A small autoregressive pixel model, trained from scratch: muon at rate 0.0078.
Rows from block 9 of a small autoregressive pixel model, named by matrix and row number. Rows with one number belong to one neuron. Each number is 200 + 30 x the weight over its row's rms, rounded and kept within 0 to 999. All counts start at 0.
After each neuron's rows are labels from the 100 images, of 14976, where the neuron reaches its highest value: "top examples" is what is common among them. Only what is clearly more common there than usual is listed. The data: photos with spoken descriptions (Open Images, Localized Narratives). In brackets: how many of the 100, against the usual share in percent.
# fc1: MLP up (model.blocks.9.mlp.fc1.weight, 1280x320), inputs 0-159
# fc2: MLP down (model.blocks.9.mlp.fc2.weight, 320x1280, transposed), outputs 0-159

fc1.738,170,189,216,192,133,159,205,176,213,212,194,210,191,154,193,198,176,216,256,184,200,166,197,162,169,210,201,171,122,253,203,230,186,189,159,205,239,211,204,215,255,176,173,178,164,171,168,175,230,172,201,225,246,178,193,168,197,212,174,255,160,214,225,208,153,235,227,227,197,211,189,237,166,206,196,155,169,171,135,193,246,234,196,167,184,228,238,198,214,191,156,250,137,226,221,233,204,150,196,246,183,211,238,152,230,188,181,174,239,230,235,212,185,184,183,213,261,214,226,202,222,201,236,224,202,153,252,231,219,236,189,191,225,192,194,218,157,149,210,141,191,192,200,195,181,183,221,189,219,231,188,223,169,258,186,227,174,215,185,191
fc2.738,213,218,165,229,229,200,228,174,156,228,196,230,195,200,162,203,253,222,176,208,175,218,242,226,191,148,179,168,201,229,215,144,219,200,245,199,232,231,218,191,192,201,240,167,140,179,184,157,188,163,124,167,168,246,245,180,203,136,235,183,216,177,188,220,196,175,236,178,213,209,211,229,192,203,171,215,220,191,230,225,226,193,175,166,230,251,193,177,227,187,246,230,281,238,196,222,172,178,203,176,142,183,179,195,198,213,212,154,170,190,188,226,232,240,241,159,124,198,238,170,193,224,165,167,166,207,200,170,168,196,179,204,191,231,221,183,266,231,214,198,182,190,219,175,218,182,174,245,139,175,177,188,140,208,256,226,246,156,153,216
top examples: text has "food" (26 vs 2.9)

fc1.519,169,171,215,158,159,200,244,266,200,220,233,189,218,202,211,198,186,187,206,215,151,225,154,173,255,242,193,174,187,189,223,181,231,258,116,181,172,199,208,156,213,188,210,206,186,169,170,277,219,221,218,171,205,272,171,185,192,224,162,249,203,199,172,223,193,236,187,219,244,198,245,172,221,190,166,181,160,200,213,218,178,209,161,224,227,231,243,212,206,196,190,170,191,170,201,164,188,153,195,199,174,158,212,224,156,244,203,198,268,236,257,202,189,198,177,150,194,172,225,121,181,205,173,216,180,249,208,198,179,182,205,205,224,242,209,185,215,218,217,193,201,217,236,195,207,204,241,180,251,142,186,236,186,248,228,126,184,161,217,228
fc2.519,236,207,181,252,231,215,167,195,207,135,173,193,186,169,194,200,214,184,172,207,226,171,215,242,226,170,195,217,211,210,224,251,178,217,254,212,166,232,208,175,183,220,216,218,243,234,209,168,218,169,192,161,200,199,269,226,243,184,173,141,145,187,233,214,200,243,200,241,189,232,199,246,181,220,195,205,220,231,241,189,252,214,234,225,182,151,190,207,250,189,219,180,193,209,149,239,266,239,207,191,253,200,138,199,162,121,213,198,208,265,214,174,221,194,215,227,166,246,243,223,212,146,179,166,254,170,216,171,144,203,185,170,221,238,200,240,205,181,196,201,194,156,208,198,192,153,226,211,195,221,201,209,213,212,175,207,175,199,203,216
top examples: text has "woman" (25 vs 9.1)

fc1.331,182,212,203,210,180,206,227,180,200,231,229,186,239,243,245,195,234,197,237,291,190,165,172,201,159,239,154,200,152,262,215,272,167,188,192,204,189,191,174,216,187,234,186,185,209,202,237,206,177,190,188,208,210,217,225,197,237,209,203,207,165,205,235,222,180,199,215,221,172,202,238,228,192,188,184,216,194,180,185,176,212,200,276,199,206,157,180,174,204,184,220,225,226,208,197,225,199,237,215,203,161,169,183,231,178,203,197,144,134,156,196,205,205,181,224,265,238,222,160,180,207,205,200,169,174,219,155,194,196,233,184,161,183,175,166,224,162,204,171,250,154,197,166,154,234,192,177,177,228,169,199,217,227,175,204,176,187,213,161,146
fc2.331,181,202,162,218,183,204,165,203,200,196,188,228,206,245,214,213,230,186,153,145,188,244,168,168,216,168,243,191,253,168,153,167,165,184,235,204,190,202,189,137,188,215,212,188,174,176,232,186,189,187,246,222,186,193,231,215,191,179,182,184,218,212,203,235,220,229,163,200,193,166,195,201,203,216,173,201,228,198,182,178,182,163,185,260,220,174,256,199,203,238,185,201,195,192,161,175,179,218,208,206,179,197,178,187,194,152,187,197,299,202,177,182,129,203,194,178,167,139,210,192,235,204,214,215,211,229,171,172,207,136,209,209,194,240,180,205,207,196,245,252,221,216,230,250,230,193,218,215,207,254,209,186,165,203,227,201,206,210,224,169
top examples: text has "sky" (70 vs 24.6); text has "water" (25 vs 8.1)

fc1.152,226,189,220,210,205,195,194,229,178,197,182,267,202,177,228,217,185,172,238,218,214,152,174,163,172,182,269,192,244,224,178,247,197,192,188,239,254,186,179,169,211,222,216,188,227,252,208,178,267,223,204,241,166,143,230,215,179,149,251,206,198,172,240,240,177,194,177,172,202,174,237,167,151,239,218,198,193,206,163,189,205,199,149,146,161,218,234,194,202,225,232,220,227,204,182,168,194,167,218,183,222,215,196,124,255,200,215,158,230,199,223,182,180,213,162,192,246,216,187,205,188,163,173,189,196,216,248,203,248,219,226,235,204,257,187,189,195,190,254,242,179,217,215,190,220,165,189,279,167,229,213,143,181,183,158,234,312,180,167,217
fc2.152,149,185,170,285,173,241,164,191,154,180,196,176,204,226,214,220,210,222,188,255,173,199,196,203,223,198,180,195,204,174,187,227,181,204,187,220,192,224,188,211,175,177,192,162,189,216,215,174,185,204,165,172,197,173,229,228,243,224,191,166,220,162,198,209,179,192,196,175,180,220,191,238,218,199,205,261,156,168,155,192,240,215,215,205,199,218,186,152,205,208,223,245,175,233,206,148,192,191,220,159,147,242,222,216,198,159,181,184,227,225,198,203,211,185,194,185,163,222,235,188,191,198,230,201,212,187,170,283,183,181,213,184,112,229,173,236,202,250,142,174,248,204,196,233,123,140,186,237,209,161,215,233,222,133,263,156,154,242,199,150
top examples: text has "food" (25 vs 2.9)

fc1.290,201,202,187,168,239,190,180,141,210,277,189,180,220,252,198,236,223,218,183,229,222,204,232,226,244,169,217,243,209,173,186,164,279,207,186,189,175,223,221,192,174,187,233,184,202,152,283,216,254,211,287,226,187,146,187,236,185,158,216,188,221,162,220,190,186,246,177,184,230,166,223,196,231,176,139,200,154,193,225,166,175,200,209,194,242,193,206,235,185,163,257,176,125,193,235,201,242,222,152,221,207,194,202,171,132,174,201,158,220,156,202,227,222,247,228,200,188,189,202,232,202,182,212,198,188,269,219,132,180,236,225,175,226,181,178,205,192,234,203,229,191,200,193,160,166,215,172,174,182,208,194,194,171,192,252,187,189,198,201,223
fc2.290,178,110,183,262,199,186,243,252,213,169,195,231,197,186,197,191,187,205,147,252,193,206,190,168,173,153,181,176,208,185,188,198,182,184,186,169,231,247,224,207,211,216,224,201,185,217,175,230,195,255,156,186,156,229,194,213,188,129,226,196,233,178,191,211,196,208,199,152,149,256,227,129,207,221,235,190,138,183,189,166,184,181,217,205,195,141,213,200,168,187,230,219,213,168,182,201,232,158,243,216,174,192,173,217,198,164,165,158,224,259,194,209,217,222,146,190,186,223,298,226,223,216,181,233,227,217,231,212,203,134,168,221,199,187,194,166,157,250,147,207,221,186,224,253,222,175,157,173,214,174,214,234,176,182,182,238,223,211,154,210
top examples: text has "trees" (62 vs 27.3); text has "grass" (38 vs 10.2)

fc1.344,196,202,205,210,184,248,179,195,242,216,210,194,245,164,196,189,256,272,220,190,244,260,196,177,189,169,224,165,227,207,251,196,240,256,229,187,180,182,226,189,256,221,197,189,198,177,188,219,172,199,236,150,149,215,207,177,178,172,211,176,185,218,206,215,191,201,209,238,229,225,191,204,194,244,193,223,175,229,226,208,236,243,190,191,185,252,196,239,210,196,199,267,202,263,223,201,203,189,215,240,257,182,137,290,160,183,147,233,155,218,224,231,164,262,185,242,177,154,167,222,212,194,131,223,210,182,151,165,209,218,185,231,232,197,214,221,181,204,239,163,254,171,215,207,181,199,161,148,232,188,206,156,226,231,239,226,155,129,221,175
fc2.344,203,164,154,255,225,170,229,179,215,208,223,190,216,194,158,238,206,194,168,175,186,193,207,238,209,232,222,252,164,178,133,191,206,247,168,185,221,191,183,207,169,175,227,184,178,233,239,201,200,222,251,198,240,178,165,188,194,207,184,218,202,180,161,207,176,271,173,179,169,226,124,221,194,165,187,183,218,205,187,182,207,224,212,192,197,176,178,157,183,224,176,146,163,193,166,200,191,184,165,234,151,233,211,134,239,183,200,171,234,255,224,191,194,179,238,213,244,174,202,218,185,204,154,189,159,193,243,209,252,179,192,157,167,164,226,217,182,189,165,196,136,251,222,159,235,232,176,194,194,176,276,178,192,166,200,175,214,244,163,195
top examples: text has "sky" (67 vs 24.6)

fc1.484,214,237,175,212,230,200,220,169,217,144,208,162,178,193,237,239,194,210,129,198,227,178,158,198,216,251,218,190,159,199,175,172,216,182,224,188,196,156,182,198,129,187,181,209,192,180,279,190,201,215,177,134,186,178,223,176,158,214,155,243,281,204,185,199,203,250,274,175,188,211,193,201,221,150,153,172,215,224,180,186,142,247,173,221,191,236,163,189,185,245,192,161,227,188,193,217,200,241,129,193,127,238,203,165,209,200,222,191,234,232,156,245,167,187,149,176,225,218,223,207,241,190,211,161,239,226,226,201,217,182,191,170,190,239,174,165,210,189,232,234,210,217,229,193,206,217,217,178,169,190,202,190,221,158,242,193,211,187,160,184
fc2.484,234,208,246,200,231,156,193,211,195,199,200,167,210,216,237,215,252,195,185,194,218,224,236,147,163,220,187,203,183,208,208,177,258,237,218,175,171,222,240,219,204,237,209,200,178,239,228,194,199,216,216,237,292,172,245,221,260,242,190,213,210,217,268,198,154,190,144,160,244,150,191,240,207,141,198,234,156,235,154,213,219,148,227,206,222,218,179,204,198,192,214,215,194,161,200,209,263,226,221,183,194,180,195,237,179,193,190,240,155,188,220,192,226,181,195,193,206,215,150,161,212,226,231,126,210,216,166,147,210,136,245,178,203,215,195,198,153,278,208,222,191,220,193,203,196,200,145,179,207,199,170,163,178,261,206,183,183,224,203,205
top examples: text has "trees" (64 vs 27.3); text has "sky" (55 vs 24.6); text has "grass" (28 vs 10.2)

fc1.406,180,198,210,230,182,192,171,170,236,142,249,191,222,230,172,197,174,192,185,181,196,213,260,143,191,162,167,201,206,195,244,207,200,231,202,227,205,140,168,222,233,236,242,237,198,237,214,203,258,152,220,192,192,187,245,175,188,269,158,210,202,251,191,159,191,210,187,237,254,171,158,208,185,243,233,201,215,197,201,176,175,181,170,169,262,175,164,221,242,218,224,190,179,263,187,170,273,223,194,239,232,221,224,169,221,188,187,150,191,199,198,187,220,168,171,214,204,222,196,186,198,200,134,239,138,265,167,202,221,163,153,153,234,205,201,183,185,141,232,189,249,252,151,205,189,225,251,190,187,222,189,194,146,215,220,206,214,178,212,197
fc2.406,227,205,216,138,228,168,200,234,199,283,158,224,175,131,172,207,217,173,223,235,177,208,155,255,169,135,215,179,218,164,135,198,240,171,177,173,206,217,196,225,176,204,160,190,219,189,203,224,105,198,177,211,217,252,189,267,204,167,262,236,160,189,221,213,224,182,177,212,176,282,222,199,223,188,145,213,191,184,180,249,204,253,199,191,205,202,228,173,216,211,170,221,222,174,216,230,173,194,287,162,176,214,216,229,175,175,204,262,222,195,242,203,199,232,165,150,218,221,146,215,214,226,255,158,237,179,220,207,194,193,239,247,172,192,191,224,188,218,159,175,209,182,225,194,187,244,174,222,186,238,217,172,164,175,200,233,195,229,186,229
top examples: text has "food" (25 vs 2.9)

fc1.34,198,231,179,185,208,210,188,170,236,200,242,157,196,222,231,239,180,119,235,214,215,206,206,160,198,177,209,241,185,196,232,159,238,193,223,215,204,191,211,178,245,233,238,209,187,198,181,196,194,224,152,219,241,205,185,160,204,262,222,176,184,220,177,219,147,201,157,173,210,194,190,252,227,200,225,231,151,225,192,202,267,192,168,186,218,217,147,221,164,192,206,157,199,191,239,169,187,221,159,174,266,218,194,169,243,223,151,199,150,168,171,217,196,194,218,196,196,187,149,215,236,215,184,221,195,220,217,241,236,173,229,284,232,177,197,236,150,199,208,188,244,201,173,187,231,211,179,244,190,170,175,190,235,171,233,171,174,193,225,179
fc2.34,194,174,188,227,207,232,203,193,126,197,196,188,214,230,127,170,202,239,132,152,200,164,184,234,248,220,166,187,240,241,199,183,182,204,216,194,272,187,219,173,216,163,200,131,242,217,175,229,171,237,204,208,233,216,214,216,211,225,168,236,215,129,220,223,190,219,245,174,216,195,160,167,220,196,175,207,214,156,116,186,147,278,239,184,177,180,206,178,221,229,205,243,221,241,183,225,241,206,198,229,183,210,233,196,198,243,190,194,219,201,208,174,186,210,186,133,219,246,202,173,182,184,225,187,206,182,190,187,186,189,233,157,208,173,268,173,237,186,154,199,184,234,239,241,178,160,224,188,243,226,248,191,153,198,207,202,196,150,216,154
top examples: text has "sky" (52 vs 24.6)