python train.py --levels_per_channel=6 --activation="silu" --parallel_block=false
Rows from block 9 of a small autoregressive pixel model, named by matrix and row number. Rows with one number belong to one neuron. Each number is 128 + 24 x the weight over its row's rms, rounded and kept within 0 to 255. All counts start at 0. Numbers have three digits each.
Before each neuron's rows are labels from the 100 images, of 14976, where the neuron reaches its highest value: "strongest on" is what is common among them. Only what is clearly more common there than usual is listed. The data: photos with spoken descriptions (Open Images, Localized Narratives). In brackets: how many of the 100.
# fc1: MLP up (model.blocks.9.mlp.fc1.weight, 1280x320), inputs 160-319
# fc2: MLP down (model.blocks.9.mlp.fc2.weight, 320x1280, transposed), outputs 160-319

strongest on: text has "water" (25)
fc1.51:149103138130115133129096102156148142125161120130090154133132111120153160105123155113172166149074130124140132134149168134136140102111114149089126115099093143121143159105098133144143144081123116121128115105132138092099143145120177124094129096117148116163144119160115099116115115135101159126134110126138111121084126175110148181120148140123150147118152089130158158112103146122110115054116140102114156123120186134138120145094147143153163140145172101113102132107126086122128132140125114
fc2.51:108115112116073103131152153146124113138141108138134111146090148149175117115098143142087124118154148103072094148087100112165156146102148142181115124136146117140148111146170077123154113152160125123130128147142134136154094134107130103164117135158129161083113172117148138079095159158116149143124148152099141142132130085168099101123103100135109135137099158161131133124110140158140141165095110144094090130109068092145114083144140108098118114170105162144136125152179141117123104124111140

strongest on: text has "water" (26)
fc1.400:166120128132161144110156090115163101162137159145156160117109159109151128116119136143111198096144091132129109153104103141116114152140154150124153133113118139121136155115098116145158131133095087134133149144147080127111109105117130128069175117162141069120118159099109096144127123099129128173121137122120130138129145107142141092095138113163133116168122168108086182135110173139072115142162122123119121122111113099141134135136121162171150143130156088138137148107167145132099102138154128
fc2.400:106096119123126048117129133146116118135139112117164159147119077121103129108137101106121094112114123156152134113104134134109087109110083110172117164109114159094090101105150159069104154118172151104127122131098147110105164161104178189134123189085147110132136096114125170150115174107164144125124097188120180109107116122087097140175109130152129136135082087129130077148155074167145103075143149132146129134153125129109148147125128081105112135128116111132138126111124128119123160138104107

strongest on: text has "sky" (54); text has "bottom" (27)
fc1.651:143124135125166138108143125108075129123142136090131119110143130110164123157130164123105136173142114145149126168109114122080082127116093130092173124116137133100138112148127130090166171123074152141107121107143156131083119164096139109147093101148134113119118117168160109099129105097137104156141089114112152139133149094160135171127116126129116130160142145154097129122143166142138106141100110121143136149088105131142149122146122169139130159173092102112110114153154126121178114119153130
fc2.651:088101136128103089131121136153153167131136136112137156188090139145117109146113120117142159089135111154151119084140141099119143128134125117095128138159163132114099148121088109112172111104124119125162144146125122146139117153161127166156128170132156124156100127125126129112124142102135103147127158114160164132103160118146111119141110119155143137159115132121149137154179135105143168119130093153096145163159144116136091107101154124181124182134145144129148072151181159101091135123171146

strongest on: text has "sky" (67)
fc1.344:157120102125140098121107105131148148135149128141110198130140127126128125124082141106168152135156139139152151118118105130135134128117152083137103134119097128093114094121133120131127142089126097157126106126138117135159164124135108162104113107112100097147151092105136089128099120115180073108138129130116104155120111121116122075114127124096117128124145081073131132097132116146175140094173153098059116089111136133116140117142103118098117156173103117141109124109126124147144135139104144
fc2.344:115121161118104150121113131111118130117124149137157097138144170141121134126141141123141138129079122095117127171173129137119143071122099151111106174125107129151135157166126139051155173144161135095130136104114167087121094088093128141143128142162112108126138137129126135179113138145060160129128151166125154137114145125173159191123150099117132135129128174162080092117155134106111103134097097181173126135098120119130119129110152106165118110121143116117145111128086115107106160119144137

strongest on: text has "food" (25)
fc1.406:118131148105149100099135131134108096067156132117111114126163120082118153074122108138149087138149113130131074151087123173138154155142138105138120124143109133149126152126168104121131109115153124098145116117151122129139074125129113176118121108178105119126116137168097130098129139095133087117148151136159156176139170128122124126127141090090149132101115160123121145140134125092130112169099138147190145108136108120106184156087103146135125131157132126173138144086120146136109122132105127
fc2.406:139110145158130144132134101117163141154100105142135135093053123121125123142150126122105165141172125176141169102104076167124145133143130134091114131131116120083116141125081131127165144102123150167126115090115160142114146120177139129112107154105108140149133109094152113141158124169121123121106116119154099112131105070147138111096106162140152132137134086083116139085140129119123130113101123120082093119110146120119098131159149140151154156123139130102138147148135103140156143130136133

strongest on: text has "sky" (62); text has "building" (25)
fc1.585:111135125167143074087089129122088104123136121087112139148171140150146128110145115151135099151133178132160121126134107147151123089159136131124144140114115161100131145118111123122119134121125143129109162123067128134147129115121141139117122098153127140125139132148076117124126127094144098130134129112078205089102113120129070135122128113129083126122120114163173176117100118138127149149099132135123161147092126167122104137095165126163131166119141077173100147129134124158134130127111109
fc2.585:143118100142106146123131090154113119144136129131128143125085089109093151141127105144141149146127132130088104161125154124118133149176109112134124146135115116115092128134123133125138131120138136108122158130117131161148184125158194146133138133107125139116121124114161145143180134161113113155150151117155113114167082093102132155145129187114140107102145128095093105147169162136109132138123139144082116154145143126117109127132121111148135136103139109140110083146141107106137114122123163

strongest on: text has "water" (25)
fc1.500:134134117136097143133127127102151134121119163115179155135109132140128064149104090100108174117120107115119101174159118146099162090139096084134137151135067115145102095151156122117133103118109155165156118064135096128140164120129123108105155114143111127158122096119137100106147166169144162164132144110086125148121101088129113121122145138152102082166096089150130153125129160121128118108131178125117139100127091155136124163128101104103132141162098131104073150158138145135151111146111145
fc2.500:137115168093158094153111107130107148081128108157108119141130108135095128135092146127115116134135107116117114117113145135144133128080128120092127127130126162165115133111094146107081125139117119129137106144092141121142125104097128165147120125137160147116137137161122138083168172081114161132129083153137142133127157160131095134118132137158158126165114099123144106095158163181120122170160115152152121148135194137130128124164148124146147171143147132130127084140109130150130173121149096

strongest on: text has "grass" (28)
fc1.511:122135123107116150123134075116144117123182133139115138160166085092131126154106157114102154112124114096128139129123097129124135174155126123124151146133119139121187104095074189184124139122172158142152104087110142114123131120094131134112121109104144156174109110137136126157092112117108140138132119117100149189131113133156116132086152151122117121136124114094129142109162151109126139139149127075123143132119164065094139133096135121139129142105160102115144204130175130147151105122095123
fc2.511:153161096146133121107135178102162145136100141153148145086121155100100127070140110151154118128106160119158129135136119111127130098084123127140125109136135141163125098133126110109098141192142106117128145153102131150099131160100123158144138168189083140138114134110120174128150152122132132103139119168127113150126128115103098167152100129138128132097152114131126106183106099145124108055135123168089094116085127162162116131133063109119128115158093139125120075136138086145087132107107105

strongest on: text has "text" (33)
fc1.40:156135112139131185145125111133128133146105134133141154129112139134122122121122120102148095134182119115092178155132095131120080137122146132097176167093141147148061120153161134126125113158133112153129144118129154093139148123094134185107148148090106088092150100154148113157120140114112132118125145092158118125097153115149167132128116108138084091128161126092138159181095093094100098171142163086102113094101131124120114149169149127119170142104106108096168155121161091107125140128151107
fc2.40:110146154146147144084156126137116152128115116160124149147153134101135160176120102103114128150117086137129079120126123130155157088123135135105138061168136074100123139111137096132126146127100095119135122120127105147137131164122101113135103093103149169144151107092171145081137143143131135163132139125112153093137128140117111119141147116166177148133095147158120112088164171176197168099125105160128120120113116131151211127093126107144121143101150136152107088141116143120113139105083107

strongest on: text has "trees" (62); text has "grass" (38)
fc1.290:161109129153174064130084097151122126116171167161138154132137112114126128116114113102150157106139165152142130120130118109120107099120112119139124184139104102089144133080120126131118101117096094103167138129116167120145117098142144121150155132120173111131098148122149151132108122118098104171097141181094142103118068109114144113103121140100115152148127151112108146080155126145129128130091153150127124114172121104153141099146122128091149099161099166133134143145127157114112108093169114
fc2.290:120133102116139160158102117122118132120191090129126147135083087138104141109152155140157151136125140167105158100117154140124135090093161110104141096110162126151144095125139106151130178107125135128147137127118126147121125152130129100146110137136108128161138101167071152142135158116151127093128099106090145130157139119072166176130134116113135154140167109120071108121099123130128142102112145167171129201145095109166093133099148147122119143127100128173133118118111120144136120124114129

strongest on: text has "color" (31)
fc1.402:122136125076109172179130145134111126066161109108120122063141114151136137110129119123123122184076111137115124102133189131123152064110112098089084125154102120123104143143110154140115140127126165150127164130157093127094138137177148116136082140132129097119144105102125140095173134139127138146182157092164128166140084157160136148159121122135103138145138125117117128091142124127099109113114132119128147125109108127101129109134118163108136115178154095162117093115098137118201109186114093
fc2.402:166095156124147147131124109132162139161111116135142125129106138126136118146117109096082103103184125123106104178145110124144163159136151163164126124118134166093113120113137090166110127120154103131121070130099172158152111119104096147115126027148105153167145148150151133127054139116102107142083148141161114102121138104129112115083105119113147099136123170154139139154110116144139137155126124106105114144143107133160145090107144098121129138135077146125135149136197094130106123061129150

strongest on: text has "sky" (52)
fc1.34:116110104112148125109116123144088119131178124101108113147164131175120083096142117111133103175136154177163090128117168121122077127149135183083120143138136129104121115138133163124089134115136135131126144120121123118085143118122125132135147140126139160160173158090157098138165104127125147123121107111094146148145074128119112159117133139159128141113140122118122115140125115115145137132067096125144091106143152105189171139147122112146161126104145120125117130110060086153149138060055087
fc2.34:117129127129113138091129125127170108125100137168144176092135160095131154166119133130143149088145134099118127132113099135112111146108132062155170141135130115164118137115121105138112127149138095140148115137120117147154123158113130109130163156141138124141100148143119082143087103123122079132144105151152078091074191118133133087114118142117172112120070114151116101103106130115113151124168128147142107076137157135111115128155122142129102144105109133130115160142175110123140100147166164

strongest on: text has "trees" (64); text has "sky" (55); text has "grass" (28)
fc1.484:123113138108121101135156121121117150104178152146160164122138120111142157163151127132137186086120137145131128178147158117144105135113125098143130138098086106106168119120135095140168152082141132096143123101131124128135109121105114153152153102134110128117103113113115103150120141094132165118142140110106123080079128121129090114141140135093100155167109141130096195154162124155087101127135116163110101095137125141137105112102111144124098160118154145112159142140154151175132190128159181
fc2.484:132109100128130109124115110155127157151096113123121092147164104106144099100094128086143106128139179122147147084147101138126150102110067095117143164154130144129108098101125151152123124109100109128115100127097115101128132143145152115128125132121123157164109108122092119177166121169106137112136121137127108114168105140090116172096113136118116145159116101138134136111111149146188116165120080137138129159099084134136086134156129125126164152120097177092075168149141091122161161116139125

strongest on: text has "food" (26)
fc1.738:118103147143134161103140142132160152134139119182112105109128159133134125121109111128116089091154150127128130115117172122169178140119083114112148098129145148133069158125145138132137120166072130107155154120136109130109131123153091123171135139154157130173132142130110058107121091125173146120135104123144150164117143131142090123099134141130090134102135118096107083157137136166139195123129131110135131132064113102070136163148155151136156098129105151086123137168137117079121164130142132
fc2.738:076181122083086111172108130104129115099151113106161109143156110132135171157144116144131149123106122120142166133117156074116136103100149157116150129114176120137136112142107133141103076121187135110138107133130164131142134125149114116146121109116109119078156153104119109130101115176127153120168133111109086153078163141129150165115114136099123114145095130122131134114116125131129149130128133124103152156149133141173142117090134115099107114102128105146190092122110138076126094130095129

strongest on: text has "text" (26)
fc1.100:120062122138137104116134153094106145140110100149182142120110104188128158092116115168126136125084121145146074143140159146143105116134093147148131116127156105091151136094123126138158110100120135131128129098140148150099097121143101158108148116133129126110158148110103141079136142169118124111083145134131096123139129157132127167126131121133160182156138123148115124083147141125141141095090105120127123135125119090143107119146117158141159117178125109123097151110125183153128066127135109
fc2.100:136150117170165118142112078111111151150158108129108163127155098091198148098085112109189124139121135124107128138119114133121143152105136138127158140119125105137110096122106105164068116138127128137162110159127092169115097103086140127110113107134153131146130137123135169109114133121143152127193105138121142127109156130145140094163128131153114125135158114175107102151076089188123130144139108093159112114129073109130123104129113146115087136141190141151143126148158108134118129157130177

strongest on: text has "food" (25)
fc1.152:118120109106142101119153090117108125107133122132129121134123126136127140144081159086104139124150121126101134091151134143144135130143140152101162141136115173143134107149086134133146135118101161109107097154084125124111121147124107121116158106102151089079145088115133132174159105107080127120129110163128166128101180116114157108096096129121134158188135103123146096151118141110099176141120105160127144088110101129134165148133112117123121104084118160072144118126168136131120139081130148
fc2.152:177112157133046165145150120145136129140135116120076159155169147133198139124143133202118099139129150098133113130182137130087138147106106114128163113092164118138130124110145137117118106137138142133111110137156118167112151094121146094123100132143134142144181145136134121111077098155126139142149091147115143156152119136117118119117098135098135100119136150153069139136099157121114092126169181116135100121126114119150100125147152121160097128150111144127136128135146126120150137178125111

strongest on: text has "sky" (52); text has "water" (25)
fc1.215:142148120127151164165137130162138165091122137100099122139157113092145127148168108121121165130157140106145096138099137115108097167167114137125144092130164107123148117110107118130114098135120120126112168119120157096162117139158102079120117148126121126134146135121123137095083162108129138113144144109124112119118140132114133102095083167118116139146114101144115130147151101139146083133120148074143106143090119179157143121140118133124146124091147081086132098142122130174118165132071126
fc2.215:151098120121123072119138124105100115138154109145119121133093108159108152114081149127117103131077128093118138116165080149192125161115112151144144149099124136124103107109106105142110140155161133151151111109167114130074140147115164158114166177143126151185145131104122157148150126128155123175177095144102142134135132099132149130149148099129144137116134126112126122112109137095106156162158152128128096108152133139144171128130137080142125133132084115147161170123179163117128111115174123

strongest on: text has "grass" (26)
fc1.681:149098154104155155140098129178150153147111099136153111142137137128096106125135145124147104137140144117111123129117129101144120125150141137144118150132096110098136124162171151135136126159157105084105126101123155143127147136097077147104118154140101104088144120152099154153119108140115062090139145164090160147128125151157141121142111131141117088107188122104137144082097130156127167111096131184147093165133125145117112104082144151142123117123172107146107134119111113134149057146117114
fc2.681:135121051147110071107146077141097119170169158154100154110149103124175148136153112131119120133111095164154096147131125120117149125133143121108135097127123159127119084106134099096091117122075117148136123137158099108092109119129137112123118134155125138093102140103153133131120135125125158124112117107158126127093133118120135141133097117114121167138103152121166118178117104102181067145136139099122170104093130153128108106155122141102128114170104133118145145134117110128106188146126151